{
  "time_shift_ms": 50,
  "targets": ["emotion"],
  "num_classes": 4,
  "mlp_ratio": 6,
  "qk_norm": false,
  "layers": 14,
  "width": 256,
  "residual_init": "none",
  "beta1": 0.9,
  "ema_decay": 0.995
}
Rows from block 3 of a small sound classifier, named by matrix and row number. Rows with one number belong to one neuron. Each number is 200 + 30 x the weight over its row's rms, rounded and kept within 0 to 999. All counts start at 0.
After each neuron's rows are labels from the 100 clips, of 14848, where the neuron reaches its highest value: "top examples" is what is common among them. Only what is clearly more common there than usual is listed. The data: acted Russian speech (Dusha). In brackets: how many of the 100.
# fc1: MLP up (model.blocks.3.mlp.fc1.weight, 1536x256), inputs 0-255
# fc2: MLP down (model.blocks.3.mlp.fc2.weight, 256x1536, transposed), outputs 0-255

fc1.394,239,260,210,215,166,244,186,176,225,204,161,243,220,195,186,185,245,232,170,139,145,207,194,187,204,189,216,208,171,188,256,182,167,195,174,203,221,211,171,282,172,131,183,253,178,172,148,175,185,173,212,185,186,170,157,212,229,176,176,216,167,222,132,155,163,207,207,165,183,200,191,152,213,227,218,180,173,259,157,178,212,200,193,204,163,188,225,137,156,220,180,181,174,174,216,183,179,189,230,156,187,201,203,212,184,211,135,236,204,198,233,170,149,216,240,168,238,189,193,174,145,248,201,180,254,189,173,169,241,206,217,217,181,252,190,200,174,212,227,195,224,177,226,218,252,205,251,146,158,189,185,200,202,196,213,153,184,197,210,214,194,184,205,219,209,207,167,170,173,210,158,191,216,195,180,245,155,231,210,187,247,196,160,191,168,171,231,165,223,179,187,217,223,227,180,248,225,202,160,212,180,207,174,197,193,232,251,144,193,209,236,221,235,216,200,200,216,230,236,188,212,171,202,204,276,213,222,303,194,222,237,225,189,189,222,150,270,205,169,219,151,205,228,173,212,246,196,211,222,198,275,180,170,214,193,212
fc2.394,186,200,153,170,192,236,229,261,261,203,207,187,183,243,180,224,193,146,203,205,243,182,227,191,200,103,261,202,211,180,190,223,225,194,209,199,151,224,211,183,145,189,241,154,214,167,256,208,199,235,247,186,199,210,179,224,235,218,159,228,186,208,207,249,264,190,214,211,208,202,251,161,193,218,193,191,173,164,184,234,235,238,242,192,184,166,276,192,175,188,200,176,216,218,221,212,187,182,198,142,162,166,192,214,158,215,198,165,206,237,248,208,219,135,142,164,205,179,199,220,206,224,192,225,200,202,183,193,204,162,217,244,208,241,197,179,254,231,177,161,190,202,205,213,199,220,191,194,165,217,189,204,206,203,178,138,187,212,162,175,191,138,211,259,192,181,180,185,200,164,208,154,192,153,240,181,223,247,239,188,239,181,237,226,186,189,239,170,181,228,189,194,201,213,207,204,182,175,168,178,184,205,190,168,265,215,204,203,245,170,208,150,177,222,218,185,172,191,206,146,189,194,174,245,192,213,215,235,244,225,220,141,195,187,300,165,236,229,193,238,207,208,184,163,222,148,207,224,191,262,138,225,145,162,175,221
top examples: emotion: positive (52); emotion: angry (42)

fc1.310,165,189,213,213,144,226,211,224,209,204,264,260,219,170,213,207,219,147,262,183,202,209,195,171,201,177,229,205,236,235,179,256,228,185,225,209,238,166,208,219,174,242,224,185,222,209,141,194,176,142,127,214,141,195,236,191,241,163,214,206,215,201,212,167,209,169,202,176,188,147,176,212,218,202,135,234,196,257,178,226,209,178,271,207,234,185,209,200,177,203,173,198,220,193,222,226,232,278,199,195,171,216,177,230,175,197,194,173,172,242,206,163,223,204,149,208,217,193,168,244,185,137,224,220,198,207,196,316,193,236,202,228,239,215,125,157,138,199,234,210,204,199,216,187,227,171,223,200,206,147,199,218,170,230,208,226,198,159,229,221,197,210,217,191,233,160,211,261,190,201,234,173,229,268,180,202,221,190,238,245,181,214,165,218,234,186,243,215,193,196,164,218,161,195,193,181,143,193,145,188,215,188,229,213,184,135,171,146,179,182,207,151,215,211,197,213,192,212,187,206,151,200,167,191,167,217,197,202,166,194,225,229,229,214,206,208,238,234,174,236,222,254,190,174,183,229,227,161,173,184,230,151,165,214,204,204
fc2.310,195,204,238,259,229,223,223,163,160,206,228,256,224,189,201,227,258,229,250,185,192,232,188,151,209,215,189,221,214,201,233,253,162,216,179,204,209,217,167,224,208,222,183,249,183,208,241,213,219,221,180,157,146,261,254,214,153,167,200,155,212,199,220,162,189,188,137,213,168,171,191,279,157,212,196,122,195,212,192,189,223,195,209,198,226,161,213,215,196,219,160,221,211,176,213,242,219,197,190,191,225,174,160,211,175,178,188,155,107,184,192,194,165,241,173,206,258,242,206,208,230,149,221,262,214,199,230,202,156,143,237,214,175,234,193,152,183,187,203,117,196,187,144,206,208,235,203,195,131,242,181,221,191,241,158,206,238,170,170,179,206,197,174,211,177,187,227,214,207,208,166,206,215,222,204,184,191,211,192,172,137,254,126,217,234,172,208,176,230,189,201,176,207,203,209,227,160,186,211,211,218,241,279,178,205,266,192,193,245,183,238,184,200,177,212,221,216,197,208,203,223,185,191,192,196,201,162,194,194,210,200,231,202,188,139,217,190,187,154,214,197,245,181,198,153,240,228,170,192,158,181,191,188,186,161,251
top examples: emotion: positive (65)

fc1.44,212,217,187,240,174,226,192,197,198,223,237,200,206,231,204,166,252,171,248,151,215,203,173,204,226,219,241,220,178,172,204,165,188,188,222,173,195,146,214,192,124,206,188,192,191,223,198,179,156,193,177,183,200,160,199,127,182,166,233,217,184,245,238,190,223,216,176,197,186,208,225,175,198,258,189,216,190,183,219,184,163,229,197,239,260,219,171,162,193,178,166,226,185,221,230,230,209,212,182,205,222,220,191,207,225,222,215,224,220,215,229,229,213,186,200,209,179,194,191,209,187,116,186,205,223,208,204,247,217,228,234,185,228,199,189,262,200,203,248,238,194,198,256,221,191,218,204,164,159,214,159,177,224,216,184,197,186,216,194,172,166,158,199,189,171,191,208,218,179,260,167,273,232,170,171,185,198,230,238,245,199,197,212,150,253,186,176,187,205,148,255,191,146,183,170,217,139,137,286,178,167,154,175,193,221,211,189,268,183,208,253,188,201,170,214,251,175,190,205,198,194,200,180,228,126,184,169,140,130,145,199,129,231,234,204,164,215,165,211,175,211,170,182,222,219,216,230,215,240,145,219,130,158,189,192,206
fc2.44,208,226,173,197,220,174,264,237,238,173,242,201,207,243,170,200,196,215,249,213,207,203,225,227,240,159,241,180,234,174,167,204,219,228,200,133,250,137,230,174,152,246,222,182,169,206,196,171,192,225,225,187,159,169,174,211,188,240,226,231,182,250,190,192,262,185,250,256,224,246,194,181,201,204,232,214,230,170,194,228,241,188,204,242,238,156,287,185,192,187,202,189,235,235,255,203,240,173,200,223,190,187,168,235,174,219,220,201,253,167,202,171,248,166,142,242,198,178,195,200,205,208,190,176,181,191,210,222,218,241,186,196,192,189,208,190,203,201,188,165,203,174,237,214,256,206,201,210,243,171,189,222,230,212,160,223,164,156,168,198,168,233,160,217,199,136,168,226,178,206,174,180,206,178,143,189,168,269,230,157,244,236,199,220,231,252,221,197,185,212,273,184,169,153,188,185,208,216,180,148,212,192,223,185,222,201,182,207,193,194,212,176,194,259,201,221,219,238,176,193,236,209,200,187,174,194,197,223,188,208,164,203,220,190,184,184,198,185,194,260,193,203,150,160,254,119,167,204,195,231,174,196,152,102,200,203
top examples: emotion: neutral (89)

fc1.486,249,260,176,164,194,162,167,198,187,217,167,211,232,199,234,241,172,199,209,219,253,173,154,209,273,201,280,159,202,221,196,174,200,188,171,173,206,167,197,161,191,226,203,198,247,232,222,237,179,241,266,245,199,208,206,151,172,223,223,234,188,218,199,143,234,219,169,199,232,197,228,148,178,194,210,174,198,220,224,188,224,204,190,208,176,234,185,159,177,195,171,229,168,214,219,187,238,205,213,202,253,215,236,190,216,237,230,148,191,213,190,241,223,181,175,195,212,173,139,225,200,125,219,188,188,209,178,198,228,214,217,232,231,224,204,199,160,242,246,191,155,222,215,166,167,183,181,225,165,218,168,173,246,186,199,179,206,179,196,160,242,212,226,209,178,266,218,190,196,204,172,237,178,191,123,243,175,209,209,224,162,179,228,137,223,192,202,150,210,174,170,202,184,246,214,183,187,229,237,200,226,202,228,184,188,148,206,181,218,221,208,184,186,167,160,187,258,184,228,127,172,184,266,228,202,200,218,131,212,221,161,237,204,220,159,177,154,192,233,194,209,152,253,194,170,166,247,175,203,228,242,211,227,276,203,170
fc2.486,174,234,174,229,220,140,245,236,169,211,206,234,169,196,228,173,241,210,166,185,209,179,189,205,214,220,203,192,211,229,206,190,192,217,236,199,198,189,171,182,219,213,228,234,185,185,204,190,250,198,252,235,188,211,157,213,178,209,236,189,149,168,212,182,234,235,198,207,229,234,218,234,179,187,190,182,154,205,202,173,235,153,172,227,206,213,227,212,248,258,226,257,174,195,262,180,190,149,205,170,208,198,181,162,143,224,182,185,193,166,238,262,194,167,194,235,162,216,231,213,195,227,214,144,240,243,224,178,195,214,175,210,213,173,191,235,215,182,184,133,222,252,159,169,166,171,147,165,237,196,202,203,231,156,188,227,169,148,215,183,163,154,209,207,139,166,157,200,156,242,186,184,208,183,204,201,244,187,239,150,137,200,204,171,137,225,242,212,282,181,224,172,245,195,230,223,234,185,199,174,219,193,186,193,204,147,151,235,167,212,186,205,245,267,180,214,254,231,199,195,217,189,205,181,224,167,195,176,195,268,212,174,202,133,223,187,211,184,240,185,169,179,210,186,250,156,193,186,205,261,273,169,224,207,193,193
top examples: emotion: sad (90)

fc1.230,210,214,168,192,207,200,233,231,258,188,208,174,206,230,161,234,195,182,221,215,222,170,235,172,208,161,177,222,185,211,204,206,187,175,209,225,204,197,253,179,217,191,232,226,204,154,148,218,195,194,141,201,151,173,203,173,239,216,223,195,212,212,190,214,200,179,193,185,238,252,170,217,219,209,99,201,273,203,187,190,229,249,179,141,186,210,206,218,196,253,212,174,223,167,231,174,233,179,215,225,215,211,218,203,206,194,251,229,215,157,214,206,195,258,209,228,212,231,236,200,179,200,215,246,208,230,197,208,266,178,229,219,274,200,157,181,201,228,188,240,162,199,183,274,213,181,244,175,153,200,193,217,230,233,206,176,164,237,216,155,209,173,184,187,215,231,144,205,167,168,260,161,244,264,162,185,202,221,142,225,234,194,201,190,211,166,176,210,172,145,244,243,154,186,245,214,143,179,126,224,154,162,191,200,186,184,207,222,173,181,191,181,241,259,183,237,231,195,198,147,196,287,165,208,212,219,230,176,197,174,224,167,205,202,190,227,203,162,235,193,214,177,186,210,221,181,207,237,242,213,200,234,235,175,256,164
fc2.230,239,239,209,153,152,224,197,173,213,184,194,218,183,179,215,205,199,225,197,185,189,185,223,173,173,196,256,229,256,199,182,167,243,251,139,216,183,271,207,173,199,220,166,231,215,215,240,218,210,257,208,244,181,182,252,215,229,195,181,223,219,217,172,242,237,203,239,184,170,232,180,235,231,275,215,218,226,253,215,229,213,201,172,175,242,222,228,181,227,162,213,165,165,206,185,205,158,171,250,190,209,217,181,232,198,228,191,203,237,232,209,241,238,202,221,225,232,174,191,203,201,219,181,166,202,208,189,214,188,167,211,230,180,211,220,240,152,225,182,207,181,182,173,181,202,214,197,177,206,150,182,185,141,162,200,167,176,199,229,196,198,183,193,159,246,215,247,230,180,213,203,267,195,162,174,219,203,203,139,172,211,189,253,197,223,203,214,170,222,183,196,189,177,208,230,216,202,186,223,240,207,147,251,160,257,221,150,249,184,176,271,218,196,146,216,171,220,217,216,188,174,288,179,192,198,193,192,164,236,185,214,193,159,149,166,196,168,151,120,231,185,235,178,232,167,135,231,171,146,162,153,231,212,195,245,153
top examples: emotion: sad (68)

fc1.172,274,204,204,245,199,214,143,162,214,184,174,168,222,192,222,158,161,159,187,236,144,210,198,149,165,214,210,214,232,196,160,170,183,190,207,221,188,192,151,246,197,202,220,242,205,173,190,193,203,197,214,201,185,225,236,222,206,242,226,200,161,212,181,220,205,195,228,166,192,147,178,214,175,239,188,177,201,229,221,109,214,212,162,193,254,202,249,190,199,128,159,187,168,232,194,208,165,189,193,179,226,158,239,200,182,218,192,207,223,167,160,191,209,213,213,188,275,180,232,196,217,213,182,190,187,136,238,188,214,201,239,245,193,174,236,198,185,208,191,243,188,213,230,189,237,194,209,205,184,179,170,234,236,269,229,202,245,193,233,178,225,188,195,198,210,208,253,223,188,213,267,165,292,220,220,234,208,173,178,223,201,196,182,229,268,213,197,223,191,155,290,171,215,174,258,228,205,187,201,241,162,259,188,173,155,191,263,174,168,207,190,206,199,147,201,197,224,233,180,194,207,231,228,176,200,196,212,182,187,157,183,249,186,155,203,202,131,172,228,235,178,171,219,263,184,195,243,189,228,189,186,169,201,173,245,149
fc2.172,203,174,182,211,187,186,226,167,225,178,193,200,153,169,231,222,195,185,208,195,198,151,231,255,165,159,181,218,207,198,135,221,210,168,179,198,205,148,183,149,168,204,234,192,171,159,214,134,197,195,200,200,182,188,171,216,248,242,173,229,169,199,201,208,263,215,197,201,186,203,257,162,221,206,209,193,173,177,221,241,224,262,191,190,201,167,219,170,204,222,215,169,253,168,190,250,183,192,226,238,185,170,179,242,209,180,221,206,269,186,193,230,160,207,191,222,212,180,184,188,147,189,246,208,208,114,189,224,201,233,245,218,215,223,214,197,203,194,199,214,225,193,183,166,173,237,211,174,237,145,184,202,148,236,174,173,206,184,192,243,210,229,140,202,215,212,164,225,214,154,227,292,233,214,235,198,122,197,198,176,227,231,168,169,246,210,203,194,184,289,203,226,182,186,236,196,201,240,194,202,217,211,202,181,189,244,261,185,176,155,226,240,237,234,237,235,177,255,196,137,186,208,153,244,133,197,201,186,219,198,160,190,152,187,178,184,252,225,230,246,198,203,188,202,204,166,177,196,154,246,223,222,191,144,229,174
top examples: emotion: angry (48)

fc1.267,237,188,206,207,182,225,177,214,180,224,134,152,153,205,244,143,165,177,242,176,239,163,166,207,193,209,186,241,172,228,222,179,180,211,203,222,229,222,178,202,191,223,195,165,185,157,159,156,216,255,215,226,222,170,243,157,163,235,203,143,192,175,166,234,186,172,233,191,174,196,167,206,167,187,166,207,186,164,262,233,188,207,215,175,202,177,195,240,201,183,188,195,196,212,142,210,179,183,241,252,181,208,200,220,227,224,212,218,188,185,195,268,155,222,229,177,194,213,212,176,172,236,186,231,214,172,232,194,206,136,171,191,209,184,143,198,251,248,222,176,168,225,179,160,182,182,233,176,246,185,182,206,232,144,267,176,156,188,175,212,273,244,206,189,199,239,204,182,216,227,219,250,191,214,159,165,184,193,214,190,199,195,162,217,234,188,168,220,182,252,222,184,220,218,216,189,169,249,212,199,259,139,199,237,186,171,265,220,174,168,188,201,220,210,198,170,201,220,202,149,136,187,180,157,192,155,162,203,158,204,179,239,174,201,198,226,169,207,218,202,235,263,222,263,199,194,306,178,225,242,208,183,202,216,236,212
fc2.267,162,196,172,249,227,222,199,201,230,156,253,196,226,205,168,238,237,178,221,172,212,239,163,199,220,229,218,165,185,189,167,221,217,202,195,211,212,136,159,266,194,214,168,186,229,185,144,177,196,184,252,216,162,144,198,180,247,133,219,171,266,227,181,148,235,202,118,158,232,172,176,212,174,228,181,165,195,213,216,222,174,246,228,186,199,207,172,190,191,178,190,193,207,231,166,199,175,166,217,229,183,218,206,168,176,197,99,186,187,217,214,170,235,202,219,236,225,231,200,207,207,189,172,172,163,170,209,192,209,187,231,153,216,227,193,143,160,183,173,194,228,202,200,191,218,154,186,193,186,228,174,197,219,237,227,262,276,204,156,207,197,222,182,209,205,236,203,256,164,196,190,184,215,219,202,196,204,186,230,220,216,254,187,214,214,190,254,222,179,229,217,125,151,198,233,205,159,214,194,213,171,233,173,204,213,187,239,191,197,178,224,182,241,151,277,198,271,188,183,204,180,210,139,212,162,122,186,206,179,239,201,252,207,226,190,213,206,210,229,223,232,157,144,214,159,222,229,201,231,201,221,176,192,181,161,160
top examples: emotion: angry (63)

fc1.171,207,187,196,181,221,292,191,212,201,221,206,169,250,187,254,196,175,190,241,222,192,268,216,238,185,170,191,164,163,155,194,154,175,190,219,202,206,242,225,158,127,200,193,140,206,207,142,226,193,234,194,181,187,169,231,244,222,216,231,207,229,196,186,233,215,190,213,148,254,211,206,198,181,156,238,221,214,219,177,207,142,201,196,199,199,189,166,242,202,210,181,183,213,231,169,182,187,217,236,183,205,235,200,218,183,190,149,199,211,156,171,203,233,253,186,216,193,218,209,166,158,184,169,221,183,190,209,230,193,172,167,243,248,185,227,231,194,210,199,201,175,185,221,205,220,166,187,196,228,153,148,155,173,172,230,157,168,235,229,151,214,247,177,198,248,158,213,209,221,189,191,237,270,166,179,183,269,159,210,244,190,163,223,223,236,149,168,211,216,180,202,194,176,187,226,219,207,153,181,187,200,181,195,279,162,210,178,162,137,220,257,233,215,165,215,146,150,205,186,183,205,203,173,170,191,207,241,172,219,185,150,217,281,183,152,211,119,185,209,212,186,169,175,221,207,234,257,200,199,159,221,205,235,209,217,184
fc2.171,232,227,195,202,297,218,184,157,183,198,210,198,205,191,216,192,161,220,165,236,138,216,248,166,211,245,165,234,214,190,235,180,169,183,150,220,156,236,195,245,201,177,202,138,167,228,226,180,202,249,213,225,157,212,208,221,188,233,199,185,188,207,237,232,224,244,151,195,213,168,147,210,233,194,251,154,144,197,204,162,195,182,181,224,148,284,133,217,251,189,247,214,162,249,183,175,203,222,194,187,200,217,179,140,194,195,158,166,277,206,175,200,187,217,236,212,231,182,245,187,175,212,224,227,196,181,182,177,198,173,173,170,197,210,247,201,213,167,180,209,193,159,207,195,152,211,209,215,176,154,188,218,175,206,208,151,209,245,178,180,257,188,156,206,241,173,171,149,226,195,228,256,233,193,195,211,199,166,179,214,187,234,210,179,209,177,150,198,213,170,150,193,223,191,217,214,237,206,259,205,168,209,220,199,193,187,196,187,201,174,182,196,222,186,231,197,203,227,221,168,203,205,179,215,210,108,188,157,194,213,175,223,205,196,197,188,140,202,216,163,186,177,174,205,194,217,176,282,245,254,181,271,262,208,210,204
top examples: emotion: neutral (75)

fc1.708,176,185,200,224,227,232,179,243,232,176,206,271,202,180,191,198,263,176,177,240,195,209,202,188,213,180,213,199,170,181,201,202,206,155,206,228,188,226,222,249,173,225,212,178,184,228,206,206,181,247,253,233,180,122,211,173,271,228,242,221,204,187,183,197,219,208,191,179,194,246,179,186,220,184,160,169,163,202,214,185,207,214,190,163,253,201,174,197,174,187,153,147,189,235,198,175,217,219,165,248,229,221,259,237,207,214,217,160,212,218,185,223,179,181,215,179,225,247,212,218,149,213,249,208,283,221,196,232,198,209,193,172,191,150,181,193,157,263,197,190,153,234,204,203,168,148,185,181,212,153,186,187,123,213,204,189,204,194,166,222,220,233,163,208,221,282,237,175,218,246,198,204,206,215,178,149,189,204,186,198,214,152,146,172,204,138,212,195,166,168,244,208,208,183,174,232,160,221,209,244,203,222,182,207,235,153,160,186,167,220,224,188,214,211,244,214,199,207,143,165,166,243,192,193,165,201,208,180,138,143,193,231,190,256,190,157,158,152,186,150,238,209,168,205,174,180,233,206,203,216,204,200,280,157,173,155
fc2.708,214,229,165,175,237,178,160,196,223,208,188,154,201,238,209,227,170,224,233,228,175,196,224,171,188,165,203,140,186,198,192,217,256,203,165,214,182,225,232,196,202,170,181,179,177,149,193,209,144,158,190,243,204,187,167,198,225,196,243,209,186,244,183,197,231,198,216,184,189,196,169,177,186,219,221,238,249,160,244,228,120,216,234,207,164,226,216,256,213,197,205,125,196,226,147,193,207,238,262,206,209,141,182,206,203,149,224,219,277,141,180,170,173,190,268,216,179,161,164,208,186,246,204,184,168,130,209,206,169,166,209,184,160,229,205,206,182,163,222,223,177,122,167,207,225,194,241,212,230,122,210,190,180,169,221,166,257,209,216,178,232,187,158,175,206,218,249,233,182,216,202,184,220,173,219,236,139,150,158,110,234,153,211,180,185,188,213,184,227,158,242,231,175,226,179,190,190,164,214,204,189,214,208,132,190,202,194,197,164,236,226,186,185,156,215,183,214,188,234,198,239,235,192,191,261,164,201,241,227,191,186,228,204,184,154,162,167,195,177,181,208,225,211,219,186,179,194,196,172,202,211,209,204,177,233,193
top examples: emotion: sad (97)

fc1.186,199,206,194,277,163,196,210,233,183,206,160,164,181,232,203,211,211,179,247,220,162,210,174,226,189,181,162,222,157,210,216,203,200,167,202,260,204,148,161,213,174,173,220,199,202,215,161,201,193,184,192,165,248,151,247,200,216,234,219,211,193,193,240,196,211,174,233,205,165,220,161,234,255,244,219,173,190,263,250,227,212,204,161,209,214,210,170,175,206,255,203,213,202,237,139,179,192,257,203,192,202,193,218,175,196,177,242,188,203,164,189,206,180,203,264,189,196,212,201,192,170,151,212,185,224,212,203,163,231,204,204,182,167,191,183,225,188,240,200,224,192,185,215,227,175,184,219,150,233,214,197,201,150,221,183,149,169,242,208,161,263,177,168,181,199,247,177,234,186,222,200,175,203,166,149,197,212,183,161,305,199,162,180,145,224,176,247,172,250,197,187,173,182,130,221,232,128,215,164,230,224,202,153,167,206,175,225,159,157,263,183,190,284,172,166,194,228,218,184,153,169,249,213,205,235,210,239,187,157,180,225,180,195,222,203,203,230,214,211,148,190,229,224,187,225,222,218,159,165,192,245,202,259,252,197,181
fc2.186,165,258,187,221,221,169,213,152,228,215,191,187,161,194,188,249,248,213,231,167,230,238,197,199,207,178,195,210,223,194,178,187,237,249,213,177,210,248,167,209,184,192,232,184,221,164,187,225,254,160,217,226,230,170,136,199,254,188,165,215,229,226,186,201,186,248,285,217,237,177,174,148,176,234,154,210,203,182,225,193,159,221,202,217,207,197,220,241,156,135,180,165,167,194,218,206,142,194,245,222,178,177,166,223,210,166,164,187,213,236,214,204,231,182,208,192,190,203,177,212,167,176,191,185,211,137,208,187,200,172,207,178,186,236,199,194,174,181,195,237,226,182,177,209,247,236,189,227,167,231,173,205,178,194,198,144,199,241,197,164,184,206,199,199,215,194,197,180,202,177,247,180,207,188,179,168,203,235,190,157,230,201,175,168,235,206,209,204,238,145,279,227,158,216,164,198,241,120,216,196,210,201,250,212,242,201,181,150,172,199,230,211,195,170,301,202,275,202,238,221,188,252,157,209,202,177,204,239,265,175,199,232,218,239,187,186,236,211,155,240,228,155,200,206,200,174,195,233,172,271,236,190,182,157,250,177
top examples: emotion: sad (79)